A small text-conditioned image flow-matching model, trained from scratch.
Model: 11.5M parameters, arch uvit, text encoder layers 10, text encoder norm layernorm, text encoder activation gelu_tanh, text encoder moe top_k, text encoder num experts 64, norm layernorm_no_bias, moe soft, num experts 8, patch size [4, 4], layers 6, width 160.
Rows from expert 38 of block 5 of the text encoder, named by matrix and row number. Rows with one number belong to one neuron. Each number is 128 + 24 x the weight over its row's rms, rounded and kept within 0 to 255. All counts start at 0. Numbers have three digits each. After the name is the row's rms in percent of the matrix's.
# up: expert up (text_encoder.blocks.5.mlp.up, 64x64x128), inputs 0-127
# down: expert down (text_encoder.blocks.5.mlp.down, 64x128x64, transposed), outputs 0-127
up.4 088:159135162133123137137093106126128126092119137168109106139164138129092141125088153135120129184158083143124126146157095146113157080113097175099099111140078087114079129142103131085129107132108110113148122157162104168143151142144129099115112096153148107159148155153113113143132099092136167163134129123136124154177126123119144137110112159099116136090126125112135128156148163154106140161100
up.5 084:139119087129116139118106085113163104136137133159134125108114099107105138101049166138136133101131135170114121118110120119107189121137110104152127117136116109099091121145119164140143079109150126146152109121092091138165191161149157091155110131136129064154134148134165150127126143158144113152136125153116116144139126133146135132125109140138157143106129171142131122161112188102137131168104
up.6 086:105124179170114105150109098161148154111128120115071141135169155153105102107120139151137129126131135117130151135125129180141149140100110166105112130116131136088128162169154118143137156124101100094080106124196123148168126134125162155136152100092174116108165124140124149071117151112132130153107117117125141119086091114102103093148125138098140143116132126104112144151138166105108116094121
up.7 094:097125159134114121109104123144106106174125114126089118169152118154160100111130129091123146137134118143141119128139132166120121135130104145140108129189085141095088152140099183104131128133157097160126144124172106106115119122080129115087109116109148107126146106083125130146088090129099113136118151140133172101118173161117156146117101150103150147133187160139146103133116135134121172144180
up.8 094:124135131123127170143149157109123146118085107111131126097109101154062139146141164144098127138148115129109157145105125112155105081126168132148149153089189134169177129147114112155100129121135102138083121099092121140128143094148116133135124137115131132140137121137163111141142145079143103093134088171143114107107118120126100166112067092127088118100111128118131101106140126174121172135111
up.9 100:152074125098154124112124193112109190112119137110110113134109137119147125140161119116121117155139108130134162099127127089147151121165160129176129138101137192119159131115138146143119189122130101087138141145104086104119127157160088098130151117094111087089088094106129133154105137102125092097133152114148134159145097118147149118120126095120115122095121101139144149108148099118131138094136
up.10 077:105122095168121129141127140104122159087129099082138137096097116102170128156131120154109118147148142096075162134118139146138141107121153141085102116109113133126145151091119103152129102155137108118152103134128085116173140137094111136134197137086085142103068092126169129139095110092106115144117151137136171133122100118119138112120071132157127108147106115104127124166167126141131139115114
up.11 094:086125134158129101113168110105125076141128103084083226144152127116115115115116091113126132085099108144170154146124120106146111123097142145112097119152128120094098094145131108176148105155114170094101113133129130119163167137137166124130144115147140097108122140136119131106152134155160153151139115082101147141109110121122125118136124114153115141096153135110101141105148121175155130126102
up.12 099:126124142118120117128111115163157155098107137131113117174134124129179120110154087079104174127145134184128123104114152114144093153122118113096105077125091158110118141098092160124133163127122145149150172119145098147126112125127122094089105130175145098137158123135138139154085124112167120129139111132151171140131122151118205115118146125107129109133116130134167123141098135133196150108127
up.13 106:176119145108099172147090091155147089132098088181092070140156147143094136117096124119139166168150126129103118124144147124128137140121096147110087098173126118141140150141095126114128120125125191123161120165141135115158138139137139183101174114107121136132144107143120098123144142124125118140136138147108149119114139132132128112126147175085170162122126164146127087158134160166146138127142
up.14 131:095091151106127101130160154119113163132127158093123124136099113129163185140165134119115113137130111129081143125118152117139126081157173114159122177109172160143120114122139140144104178125139100123110114129104085140068108102111103123097152154122086158108095113136157122149135121119128109084127114107160095113121101109183114151145144099143088118113130095126149146130152087142121157135130
up.15 111:137098122079142113084127196107095140126154152131142123079099156141133133134152137154098136156104135116110125120097141143158142095167123134176161146130142154142148113121152139173098154107111098124139128090091122102096098095107100114132134150120060165105123160117129130135142098143125092092134121122174095106157154106135124171154109136114137109159154120127106107115150117138115130095151
up.16 104:122096105106106140172162159151140143133143134158140132094119115145152185140121110150118109151167157120125146107129165144127115126149086108153142130139108154103159115170149129089140153123120156133126103126103065115112078098134109127159148140129128115150138133142147108139140103144087121105155087127153123160160125104172128159162086151109101087121147100146093137129104133065129125101167
up.17 089:150167150105095168159088126127143072103133117170118146137167152147128174131100149117141144134162129136127160128123092136096157142083113131135111101132168112131128112121118146094121073116118144143157142119119139169187111127136144120084156096121146102157153148176103112145113135113109138120105107168134163157136130121149135139120127142119119190108132182147122099151111168136095134131136
up.18 098:129103133151167133159131121074143142151144117120132132150129147070106156119164123161161141148165141133089179128099105143138165155155173118149154147101147130118118116115154118158129130065110151152118132117098107120091132155115118137167131182096138117143122124127139135119131159105151122074138093135154150131099086127169097142144117088126116118096110082099171128124163139114116146120134
up.19 076:132098081165077113131079136140103134170137143128127078116146103096119144089134144101120098131136145170149165166148144141131187150091137191115131130123142094107130144106130141119147133144140142144144176103148104108173121106148151112073117132090124106117133116136113110071097112101171143127104152147114156104145134126133127152106138136136104124143106128156139139136135155106119145142078
up.20 081:136123132129112138122115154137121142129124105138138109127124158135119152135103126162123105131101126148135142101116127163112142131105090159113106150138104162108102127117144121132192116120161184147157115128154115121133152172111109131129079094086170081102162123177136124095094109142138065161123110144105137136142121143104123110112154142116093094134114110112211134131116166105166146131172
up.21 103:133123121148124111133126083131185074154161131156136139154129148141093105101081144118103121126144133129130132136148132132169114185116081120091079112137106105163080110148094123086109096119120152116109124131125134143156157166148101104143105149153111091147164129127081084144106121146130130154111167144109134140137126146130117135136093183090156146118156122123099105138104165135143148144117
up.22 130:088108137087147109108154159123089156131138137076121127112110120115147152140171129145091113131141135099120123130102141132144133092160160135151171144116135141124137137165167136167117183088133111168103104084120107113086088105097095117142114149124088134098125123099149165129122146127132125099145126112128084090121121104149113109150167105155123054134127117124142137116137075159145125126124
up.23 111:137126160091131137105142178121094172095144147108152183127090118121107174185137123156130093114159139097128172116118135096103089091141179124128168133120136144176129125156136130150100188106133088133134132142122119129082104111107093143093122137106108120111105158130134111155141121129112105131128112158146103160121131122169092119126112090138113107127105108141124167103131104152100142119127
up.24 097:149125079145111109177125093162128111125129106155146133113126136149107123116105121132110131146132155151148094135153107105139139171124094099109087138126123161119100140132113141147133109129160167118124140139101125111121135132144140121159135115131137162130130156166156057139101110146116124144123105222098139155179085141168126138133116124115108162086134163112103152153124173130121176131097
up.25 092:151120094133138142120116108136147140080099134145117107114161132119106100136111136104115110119154102158106113090135122059135141155136152141113120163108144151093147177100105188141113086091147093115149110149166133095122124144161130129114116100107112141163117114127121153129125133123166122138126111098135104155121114118139147139112148168118078133131138126116181132160128122176156198181119
up.26 115:126144190144127148130089080130126094100134082136097113128150140118084114141085172100140174138116125133130094117157091110116153151112105129100116118149113134099118104161105106109093101117115112116127111161151162178174177131115156113129152109132144115162149111161117119126135118113132121156089145134107147137156149160108145107135119165103156189129122161107120125145098154142118124097102
up.27 088:111122161117097095139084116130095101122144117165119078091122139099102125116129126102138158098083179108084116120155110116157144168132154140114156181120129121121150159124160166146123058142102181107091118158146098151117122114124161137171123142148112117142117106105141123111155113110106095126104123100103131123132112141124072152101133103132129144165097130154112137138118112102110101128144
up.28 096:134153109113100153148085094126165112130115123163100097140140132104065137119113131137122131140154124148124088127175123154161116185123088125139128125150081129160112136122124134099120091132121157124104148151101150086132115147132165112149119094144150118123175089122083116159123151131099158154089085145113153143143177165120157142128130140106113140113165151141125129164117171111135150167147
down.4 101:128129097124133162132139158181108148091102143092153156121135129112158112155136115125156127145129116160102140130117155119102102107155132101115087091093130130123123110100137114158138174112140117085115141139149135104113130148154130156134140126129153154153163113087145143122154135119146098137099150139143117095160122142127132160054165089165087103144125165154136138118172083092160167116089
down.5 104:134155115156129133117171140168105115105131139098137134155162124146153087124180111127101153147123127112101175152105086110115103110153156157112123127093152147141106106080167107145116171106089119095131153122167120076121136145119158161094128078123137163150124136126116149149152105151165111111142136135134086081135109129112107120102152081152123100174121115152123148105150113104123144125112
down.6 098:129152110126127117109124149137133154132140106148189146139132132176136100144134096120124134169136112115114150133065156136114079143154146130149138124058118136085132145128111105138107130099103145116115149148177118112124150135073108142133130147130131159118157120098148139146156158132106128142142166144120118106161102142110113129083157094135112079181136170145132146149131110094104190135154
down.7 100:131124145110142141143119095156088151115093134103110126098162141117113110159133139133104122119105111155110151125131106144058119094150147165158111126119124158160120114095152094139114152084117136103121129135162144124112078151142153145110098137111200155086151113081094136155123153122108138143105120087130118078158139101151114113134140106165121106140112166152141138136144124131063158131138
down.8 089:134137088160139106119098182137152109158126121136148147114133150133168159120132100102131099170128128105172122143170142168139086119139125104127100109149145124138145087145080146122113123101119111119129130154150135148124149095104117145134126136099130118136077101165115116128146150121106161199131102153136142133122127132104149187129194106099127086155145126150165112173115140124112119114170
down.9 086:111102147104198113138098090121118119098156132171093132125071144137142132125121128136132125126102171138130119129145087159121146155124146146112161150132116157151166180140108115130137129127127183153135110147134147141116170124100122092140143148121094129175131147120101110086143131127111166106152073119171138134143135171105120132135145185094139152123131146095143125175141159113157115114109
down.10 093:147147131167133081119112159120145101120117139084140132138166110116090113147189133166131141148117114105092150150125156109107113127140122159085135142126133135116121144104127104114080192133130086104121163111164103128115114127094137174107105091134146115108127120084172093127114152152119110172134116108128104099116146122122120125103183107154113090189133168155116119141129104119111131123136
down.11 082:102151179130139136141087120127089136127106143114130153165168113129143131159119151146102163121159148093136177123113140115069127134140143140153149114098124109114127120106135099137113094139102124116145128151167127110150129147122122149087113123110170140150122107049152150147130138143079145126127154173136112123175116148114134180101143104134117130181127156115127165097162105098130164101123
down.12 103:136176141129142141133115073138108151124128154086129090063120132101086150134148151147110160111095108146113148129121160098094119096125139111158154127096098135119149127100205120141107138121140127133136149149146130155088099148130172172148131117136162165162186127134118143148157111107091145130134139096107146135144156111160105114118119096130113100156084127135130138109141118127128161104098
down.13 086:123131095118133129113140133150177134125132158107149139101163096122123117119143159136113107086159099152116148156103119147146100080156136155124150103097094163113124111095133128123144121139107112126100115136154105106112112161102110141112113142083116120125147094162139127172122124133168145121131181084149153080133143149088125140138152078180117110174133143181145153118158080114118158148111
down.14 108:103111129087127138119138119117141119130155103168085085093065144099117146126115137138121132106113123146143095117141097093132147139132111117121163107136143108161164126153147145134149122122142164159154104134087101151126146129131133089171109182136084133157157128175104123100152107116133137118124104135135110161084128125145131119147085170101170146098135111102118110110117176127125071080139
down.15 113:150103130105127136128117120144166116119132098176063117087083131116111158127137156132133131137130142115142123130143129139154152175147164159140156142138153109145176118170108149134151157118157128154127111089100147132131117133182133098121143132144110113123124115130098123132111097119138115110128086123117134160084150110155148118160099190104124161087116097113130108122099186119138063154150
down.16 110:128109128105146169111134072160145132121161106153093138096093134129108117117121130128129126112108125131158113122138144128123184147121127126118153125154165104145146111156130168132152108133145163126115139124091135149108105118149101100158177154131110070118128133134091131094104066119165135150092125139119107138091148155145109135154106176107131138101121073129095118105125166122153062119165
down.17 089:076176133138113141161144132127122154135093164057157127098139148137124167127135148127136123137108101129113148179118152141093144086157119137124106092075113130074141081091118123123133125142111105144126125124141103145138131102123126155111109108128173164121126104095141081137148152140144117157089155144126106087133150144145108117086133090194108116157156119143132149125128114117133156123110
down.18 085:108091122186196090129086124145111125165082118143110166097111163151151085158123134110099099149136132136143100126091132124174079165138163096110156108144131132100150105123129121151123143098103129130145116148101113166102141157146097163139132128102127128121103135174088098154153134120100143122140134108142132119133113084115147122140142164099169103120100117131128091163120136142145120118146
down.19 101:118162140144123129121128145118084131111126143080169156142109120134146086146150115128127156143146148131107135151111147116097100097139131117125142138113105137072121109114146116140121114121118137099129147102180111111126104156083130166087110126137178122150106112104139125155147170137106121138126160120151106085137117132100131149116164089184163116198110170132141107103116090147112189093135
down.20 104:084135146136134093153147165113102139132145158088156114145171107147125125104113120116144134114163115129101161146136145157104113082109114123110123145087121153101105109130116117117097125107108115121119158150154099115105149144124118180140125096114152147107093138098144145118113140136140146150125187114125151098150144133103138103086137105175117093184113163139103148156125108125145197073098
down.21 081:118187152130094148179106132124108144128126174080127123163109131103133123120148115115156117120134144124162116134114142131095133128102113129128115168116089117124103103127149168108101105130127077099111126117146147110113095123120132116126129131119154136137154119110193098143104184140150135145105143134111150087111156113137130120113165079169080153088123168149143163083135097112105166099118
down.22 124:101099135112150133122139086140168110128099124180101132085091165113100158103114154110132151117101156124126098106157105130153164187122120157119148137146134110163146145139150173125136122121151131144135117108101141161145124126148138123147165153137115097124118139173083160136141081103161140144136090154116150159114160111135110108186103155089146146110119114108132110153117170132132078133149
down.23 099:188110131132102126162129179139148132141125098134137136154127152155148130134082135103135125129112142124138116098127120121117134147123136119091148127134144122140127121154105138130172123157121125165163071101088159133165127101160074103109165150148100125140113123132115109139121083098170109117110123150147137160140120134093141160143120159093178182094144100128062077151110148137147136132138
down.24 102:132150077133109152133146130137155153128106158097123145166190092137123136135133117117137107138147120120123173144112122127108130102152110135141175131078094140143123121119146119140115127098110133098107143117176139109118128131126086137132132064114162140154141113089153101148107161147168097111142106093116118061124124136157117106119160097151090127166118144096110155093156105125115183099120
down.25 090:143131115199106110140114115111094119085142152116159155109136098123127192122150103123113131152120122116121144155123116133146098116104135119137132086098057143148149137102145106128152139141140138082121168175127089093115123136115141126111163111116164131127124108110135164147158165108089140134126112110125117081116118122157103113133142072180123073155101156156125142115137117121116141138098
down.26 093:116123169126123157130147129108138146103150113139124167185133128115119118129137123169139149145117168120145155133090184176117146087128144107098120129108097150108122110160127128150160112133131124107084081198179125092111117135129145118151095134138162150151136110108154068164155147138143090108136145120135108098136145137110116182122158115137104136119132129143163107116150092143130163102147
down.27 106:142156128149137075146136143176104122113128156098176144148146094145167121127152108141122150129149119138102118143101153129108087112115131140113096132063110158121097126117116103145134107099106110109112115150181145127122129129086138183129105146122169162121145143126114115113125131116127132120146164121111151100172124106123115143076190105168134131182116180130133137124146090131154160117149
down.28 104:117140135099120149127134107115083143109174153094172124154162121102119143125113146127132124153123130121126139122149178126122131124190138139141123152070110154139084124078112140118127160113122117107156145147162093102091114114131092122127102104098174172122144121111166139163164135134145105123129166143112114090134150138145111103098153117151110129155108169139122193099136100151147167099116