From a checkpoint of a small text-conditioned image flow-matching model.
Training: 6500 steps, batches of 64.
Data: trained on regions of photos with short descriptions (Visual Genome), 50862 training examples, 8.2 epochs.
Rows from block 3 of the denoiser of a small text-conditioned image flow-matching model, named by matrix and row number. Rows with one number within an expert belong to one neuron, the router's apart. Each number is 128 + 32 x the weight over its row's rms, rounded and kept within 0 to 255. All counts start at 0. Numbers have three digits each. After the name is the row's rms in percent of the matrix's.
Before each expert's rows are labels from the 100 images, of 14976 (inputs lightly noised), where the router gives the expert most weight on average: "patch colour" is the nearest of a few named colours to the mean colour under the peak. Only what is clearly more common there than usual is listed. The data: regions of photos with short descriptions (Visual Genome). In brackets: how many of the 100, against the usual share in percent.
# router: slot weights (model.blocks.3.mlp.router.weight, 16x160), inputs 0-159
# up: expert up (model.blocks.3.mlp.up, 8x160x160), inputs 0-159
# down: expert down (model.blocks.3.mlp.down, 8x160x160, transposed), outputs 0-159

# expert 0
patch colour: pink (25 vs 9.5)
router.0 071:089122163072160136138140165105093128218149087137165105163122073180142114108094192152095109142134174146110120101082111106146087117155103102130172126082090126131134120104066102158138141121090113135175187143136157091153149110103095067081160098151079123099174147102138158169099114116110135173131095117116112154178132171153122127166091158056114157056177056090105113134114126065143185120174140114151147119154113104069203132176115109147134173149130178118159161075116133135133116153113135
router.1 076:125167168128114174050153149092158132159097188102111115091144166172122134157154104104035108134182132166100111127138160107132142124144207170151108118133133117140151148165137171148087102077164082163117149122150128111152061118084119146141126105188104124176171111124118070073124133104101172181131126116092089148133151108145090110104174132109111125149166167110073082090168088065105135062112119146074109116083170165173121173162154143120159171169094077127157152074107146144102130126086133
up.1 099:163131052127095194096106103120091110115130132148134217153147129112170158105142146150131051114074116079175150132119166128148107125082198153150127103130185134143165146085116189035081076106145087079156132091116056204115123119101116106119106168141173163138112082111145127135130123144079138168157161111136095113100114111092148064098106116079111117091126148120125096123158106176092114142184125136104139086111133111094158148115130136174146055132117119113133093134178142138150139068090100
down.1 112:098103144134123128197105132127160141159076187131119072139119182167077165144100109110108139158206129160104142165136135133150101089143050112092174111085092123115145135122109132172096165113083167205058148131095139142123120140137151166171120145186102111133166076105101155125080102179163060134175130125071161101118104142147086105127121128132111208126117091130134140127093119036132147131104125171155107154090125158151106116132152120128107138205112118151185111115101107153113082203150137
up.2 100:064147130109137142107168108100116128114092137111097157148175128128134146193100178163150170035146076139083115176109155175078124137129111122080124134094090112069145097106135155099188149150121131092109163070118167175082100138200109176157151093114132123084146090149164070138141094151119105111191153142058092137109167184118108157194092155097125115140111130111101127148116105152138119137058097076129110134103165129076086128101077118149135121112162137046148150133172142159086113128098141
down.2 112:165138168133108080074125157156166104197150135148152086097089164148063085137143142109129176142131177157105134119164104156179100121137164110133117104138134173125139161134096171137099043095154107136143103143160081045174093072103134146079138114119136195119092148109167153107114156078156154145090107082156103159084126110128098133114222104103134125101147107178139074102169127116129155147150132157116165094109105092152178133192106133169140138155148182191100111093128100070117138134152185
up.3 175:103174171126168151182134196153098125120074141134071102136120162132075141173106178111065139099104105148145123131090205121117084122143122140097134121093092110171147121157185168162138182137153131197184049174128060198120119106099173150170173176162094106146123084139085116160169148157105123068101166132138138166134140158128123116094137079124095086106142104160166111112145152155111117105126100150158152180150098067123058125123104120163109125137166126096096113125131171155096139166160149
down.3 180:131125123129117115183113139175104123194074142122128056076074154082098197098223166097083085120150164154142131160166183086107099104150156113115091101137154080155110135177139104167138168113058140144106169189056154071128128101121115128100111113185104103133140109142131139104097107106117173122097153122122136179148168123084142144116113134094150157078132105126085096122144160123099154064126185156163146142151124157127110149161160143189181092100128149117109158081140123177165076130164111
up.4 102:160076133157121088146077112135091101118104089133178087124130194098130158130143170046132098133159160161123156111172126099116067167097140111096153134150186196119117082090078112112072099133134109107116149152128090126178202134114162137105124109136114117138092066109079171146127134199075123180152135149133122098091153182076189087178153156164102143068165134131130075152065139136129128104157163150138140180124126170175113166150152177118126079100110153168110180140145114138121142092136150
down.4 104:156139134096117136114124154118147112120131142159065189136162051144112093163139119169132121097093099067122107119127164119089170078161101151173165102101088094182079123126132168136136144145169143140144114128132113202104124146155127137155137167141107130147187170100134083080089135078212159083092141107174122142189093093117115092097148126114138094153124161087135209084150169119172139136099124099079094114150139116066139083119103162149207115153182120078154100118155129084141136201131089

# expert 5
patch colour: blue (46 vs 0.7)
router.10 112:178102144146138120124120085110156168122113128171088122181069147148132113091090157151075112137139168125158131158120170119072173139154123184112171090179131099143145144110109113098211127144137167096150130112169136083148128179146098142148096162097097138101139109144119169187059194140110142170108161155044166108140056068173121094093132091085047106116110149119153092138095112186091158147166129175124145149167095106119082160143179135141146127157109153107084134177135093179123135116154142
router.11 085:111133172086106106096179150130059174159152033110143116079130069111121095127117113128115146146140089114107101103138105108134145143111157083149086145153111109126105130109118101136149129079094112161162132125150117125129091105108080147089085089187097085120086170140142154179120141100125176075121085167186125109120139163179159179160140157107179148084118083106122148038153119087128152069124181151124136132075163114155084146148035120109145094091155115107118205104072124106154150157108098
up.1 118:199126065157140135130122055090147068114124105103153148133136150056134110127153140107188120087141124108144116127076088113064153139089139174115127130141203117093086135152169122090168102178167167147143120169147131113149174141154082115147099175143149140098106166121106137113143139133169121191144129135106126087075104108086124135118094173154133112139095176158098109148100150161194108180129100095114107081128174175108064173136152094172095081103044073161107112148175113087139161144151152
down.1 103:083127085163090125133104132155023149147205105092119102093151112102139118104132120166123140127126061122118143124098073135139198181111119082173068144168087150135141132142113114121177158112085067108182140047183176080125158116129118128150107097146168096122133124113120134128147139117139145109127116024164106080093118124101137200134117118142161161160108145053188145130138131141134182083132109132090162150137137126139148142134109184105208125136161136128120119164130128094088120087081144
up.2 084:141192148178134125091110203128155179123169136115073105165121134127105093087131136152102135149146134195134081123129130136152172119067045116149124127172143068115139117160127113090133111130152148161072217066157211119123116197128147127105093127115123095100130143196123121192121126130138089146144091131146179057121121121096132131105115102070138124187116118128218114132124119139064154115155092153098133126114134098118060158091108113078140146191091152117143154162091134130117149135130143
down.2 086:110128112144131134156131152114123193168121075107154091082068092138102115143130179140127122089168093108117179112080193122140084111107140185075180139106107072110078122075098124197135108156099090174134113170103130134137139089121143154140179100111086092051130136111083098069122134143085174119085176113206132155118181134117094104154143155166178144060113113085133095140076113122167118186150115116148154159103111109144152133163140171138115173080150125172165152106109127109120147081149070
up.3 097:103172147166124150129119151118157142123120148134150185066157162124140105100110090121126083099135110104130177158192142124184047089147131199088070135131164071204104103129131162118135117097139085141156128109092138146023178081120100150116113152170148143145131165133119110130162052105172123130179136112099086094137132134140104148151104138131108122106175123149091113148130123129109126144118131091111101132113120150135085091107184085158167109126096183230159050111170158065123112153103129
down.3 092:084092150113066116129155142170061131172135101136123103109127138102154103132115166103141188138202093135108146112101089174146149140098160084072122132171141163141151143130150130117206130081031124107120124151176172111129138105144100156097093103118174159113066161122106115141112117134160163088166054142145142110150099108095158152147187140104180213120139073076122148101120143127133112112031149132108114170141120157133128160161058095105185128117163125123125120090087169098110099128169121
up.4 092:219079099168188108081124146103166153130125142112144130081133171166142120160104086081118161165128104151141105137134175136165121130124120144101067128141150165092070211112103137128117115136149106092171140111136093143075079147136133132117118153140123147114168138103083119156109181146161201171136047115118085081176101146134165094139076147191156116134112156128124060153056121163125121075145098171102124167105212107138134126151111116126080192178139142125134186103099109130097155135134140
down.4 090:075149186098099142231179138189106150151148094155089134175095067098094155069118158128128138141079101123110138092084122147157122151129144120108164111138086146157089127085135154159144133114106142114148123145126164111165090056120130137142118095144177113146138102131166132132143106063070134125135197127111143163112160110111143142106161112070118105093172104143115144092199206062152122118123112138125155131146079115085133138064142127210194133075098142090143099101145165128079104120166158

# expert 6
patch colour: white (56 vs 5.3)
router.12 074:104140106104151140117151130093108197137139087126135107129135148155101139102165159077167136141144082076124109168138143129124120124112096098162068118078094160169105135123167114179161134093112078183153167130168156090102126109164055143144130110193138086153122207111133130147116074086123098124216052114159124111176126156101133233128103161094168201119124101102095191099172078113177121134097148105137155127126140152135177141166127125121120155148094143177132162146114118147105130179074114
router.13 076:117111141082136085123095136092171087171165130107119121148090088155119107105093115129075144165121202158101114095100098163094117184133138127096165132104094130122148129088069100100096145225087179124176158131115126119154113140122133048123168122111091132079151132110151132133096146112126139157056148127122120087085127094154052052188121130072152146103150123090145122134094138078112169167179049110098156109129147092070166137163067125080105140118110147067152118080130130088130133121134121
up.1 086:082111092138144086064173098165086103126116150166171139104135192156123129097178101143134049116136122119174130128088139159110098130111142116109099135141168112137126144086045110053140119150146172119096156132137187098105127174090096160127118105104127098168154074161134092123120128140105075071143115107139163060102132099110155146069141193120131114154176170105169114128052130115150149095066112153078126127140171154069142116144067076075151142196130106084114136128106171106080123130138131
down.1 086:130174170164148160174062122115126208165177155110109085135150126118100080115098174092120196183117104098076177101160150124150124134140116210116165088116101161143124106185177135177115193143172121135122122077124094123146132111134149129173174178168096185094143127110097137125164097119068142190091143124100095166149143155115109066122126108101166155130086094127115167133178123141109132138169091127176098122132061083107126145154139127174120121033126136093137093123148133131163115118096160
up.2 114:133135116110201152148084073126154141106117174137123140136163166168105150100133097118093073129086183152098138169116141165064106074121132180056156121133135130175198154112107108107090172171176173100096112127044162057145112136086135136144145119074147143163146088136148110074084097157125127176128129105114165133131117066130077116090080128085058119116157171122060078150094136114114126137151106143088102100084129114149116121109198151117148139106111053135141111176148149109123119158142127
down.2 122:131167187086146104176137162129134088179096100127144132119108088128143148162142115158148074135094174113133129122133165126199090082165121120136134065112138089114107085116051120156126067143139138080158155104117154103167041086075126098141164127175112121175127128068119132170089123141096164145095109112131075168157138106192130091090090120114115179130136107084124165184133161138132227132168130129171116136131152089095159114177097146167140154108140140106124136130169102168203073156132096
up.3 115:159101121150118144176123097152135135132107162133132118155155178119135115163123045111127112120114139112161140139195111103184116155158067101177155106164090123124064096120174192167128084055151093179091160120136139144080136166190145109186132161085176124127145097096097126107118126193108107140164165090096129103112052168103107130123122158191112144119140175161161070129184147149122097126145149094110114151099156133120097114079164103181167112112071166148130081152117108153118118174120214
down.3 125:092082131130152090160098162140109168178127103144136086118112118157073120141181202132126205136158105189066135148079126143135127076129159093107114179118091183112140130188093147140129122109086086119134090169145135080170170172133095149119119129165112133077116182122134185171179133110196095149140082172133147130125148133106143182173132151109190160087158103134132141136153107121197148139080158081116189121129122117172133097146095134095115178130165172181159171092099129110093106111166095
up.4 089:082160114148130129147111049092098124117126110146119172127109179070117077157143075126179059162167136092071161158166094119130219159110112147110124113145150080106126114133113044121106096137150187074147124112143225068180131143114066149150111111143162160107105134148124101112130142195146112137126134135133117146116122128116162128129114135143172118116149147119091124130152127158093123149140125157151111100038129192202095124104160160099165091186166125158147119108162141149161172150171089
down.4 091:165101129123182144162151195140099148174093157110127066117124103176146177140100160112108155119080098215151068140110176137146085118155124113147153105077158158167145128068146175147154143125084145131174120168038065200108095097121163127124152145160105124180178128129097179152113108116076126125152110084135183142141103114166144123113150047115092098146087115063106137142115128135114169096103139109117126126180140144068144148182123080123121155088139139063096143122095148120161120129111164

# expert 4
patch colour: green (32 vs 0.7)
router.8 102:149082103128125160093158100095120125122084163137141137093138122130187117148104055063138070131111145112143068171113109165111135136122095154147143144150122132112117077091094115119075135159172156172103163092090183102093108194182063156158150148091157106108178125116143144096121105125167171172192103158108129065159105110124164116183096185113108149135124181141101110173087090133096126135084096080110063073146160167106129155097156102117166120144069107103118169129147119067138131131068175
router.9 095:095101135112114091053087075093116187139098127137129129129146124116137131107107044125144103141150160096115165107119077153158165104135119144106177164183140093095100105081134071103118094119147134115112179087148207077119084173096098175166080102141106163125147105072137131153180144148179154118203109182126096076078140158138149120162079209104161166145145115121122172113101124097138105131134134173117120163103151124161113131078136112084110070167094113160162135179116130096098091176169133
up.1 095:095077137203107121113130122160086141102075093152102124086159134141128136163142122142142088126174124123163132146114171136162096141081115135166116117117138121177077093109054171155110143076120086133070153123125140159095128116162102168137100176091152123188114082138061073129134133176141072100179145119102174113151135133115172134120116120127126146134155081120172177176154135202078108091110196160194108165202140128101128107131115111103126107123126137162116100160078122170144100027164156
down.1 089:112130105091183116123149131118111148174134141184125091124140082149108099131121182109163178164149102100093114136090143188102183130144093114098158104115120188081129125118178132139155120143108140176098098141095135106162108121115172112193078081132148169119146130105190173113127143094146181119159123073128104068132081175095121132151153091134155224181153115101141105111105068105148109153094128085115166113067111103118195112124077155157073187176086166159165091082136110124079102126104151
up.2 108:139138120133151134129203129124079127115094130118075184130107137151154110148109102102137101109115076132198123080099120105147071167149121099160107130110084113105097155144178177242156165116129135215109127116086168120091111064146152132179162167115135094126143109112123119150148162162126113068106098129110065116089078179177142137128151079119149124166130108110197112132117154176073124106147107156122140146142156156111135105102066062102080134088133163064114125128121190182120114095126146
down.2 091:125126123139154108111126129123091159179129193157151136113137085141099159122180130118163120159132172118110167160164140145110120108108124081114129106109101197155101158173044133132135134127095069096125135130146169093125102168145128122108104069115182106126152125174165192117134083085156073164104148110147105115126130124119163137142110112052162184108108133112092155144184145167135190137121164090100123095222077133108126126181081148083130173087083179176112210127124127058144173116091109
up.3 098:140152069115178122163084157156114161077103197128142095103121121114087163105126165083103040134123199191143096120182103111133172140187148133081131159133105134107152134167150145141132137165161122120128131098132078143131149169106168089152106136092140141100109132124101114120122141121205147117090165125131159105127170102139082136128175122165088077073067150157125081137166161139108080128116069144134181114104162108131147216142172199147152150126127134208108099161125153091158149136178086
down.3 098:135124076148162129086109158138119155155143147109177097120117111095157130087117094167174159167129118127102127145138152112076147181145084074111128137114102181157116092200141096146119144186112092123126122124151149106084136178132146108151113116174153095105170153124175175131122120112182110172137153087203169097169131177146108153153122115124186187130085111036152164107134137100188126170057122106137218093091135129120195166176132142112096143150104138158093196123106128079112093120087120
up.4 116:152104120195138135116105080144115156110062144121171117122108173117123163169177117062109126150127134121153154128183155101106094133055119153124120148156168060101072074120137102167165102112126085141039168143086185110042174112143116216159130122121161143133120111146140127140161113169116111136175119133053107111122188132117158105115081131120123127106128134136117098145098126190088104069097146108195115131154128161166088112110202105114148100119064142140135080125135129178106115129120166
down.4 105:101090151105103110105139148120121194127144126174065108135179137146120074126107130141167197155203153169111142137083094165117140078132139096119170114100086191187096168141136134153101131182133091130160130089156152169130112191154093132151056111087159155109167147121135125185167139109184154114188102138141127090145088110148134128170157148148156212160140100034133198104140062119153131166091115073128153122110099117127146116117087125108101147152156143150169130131074140097078111145130120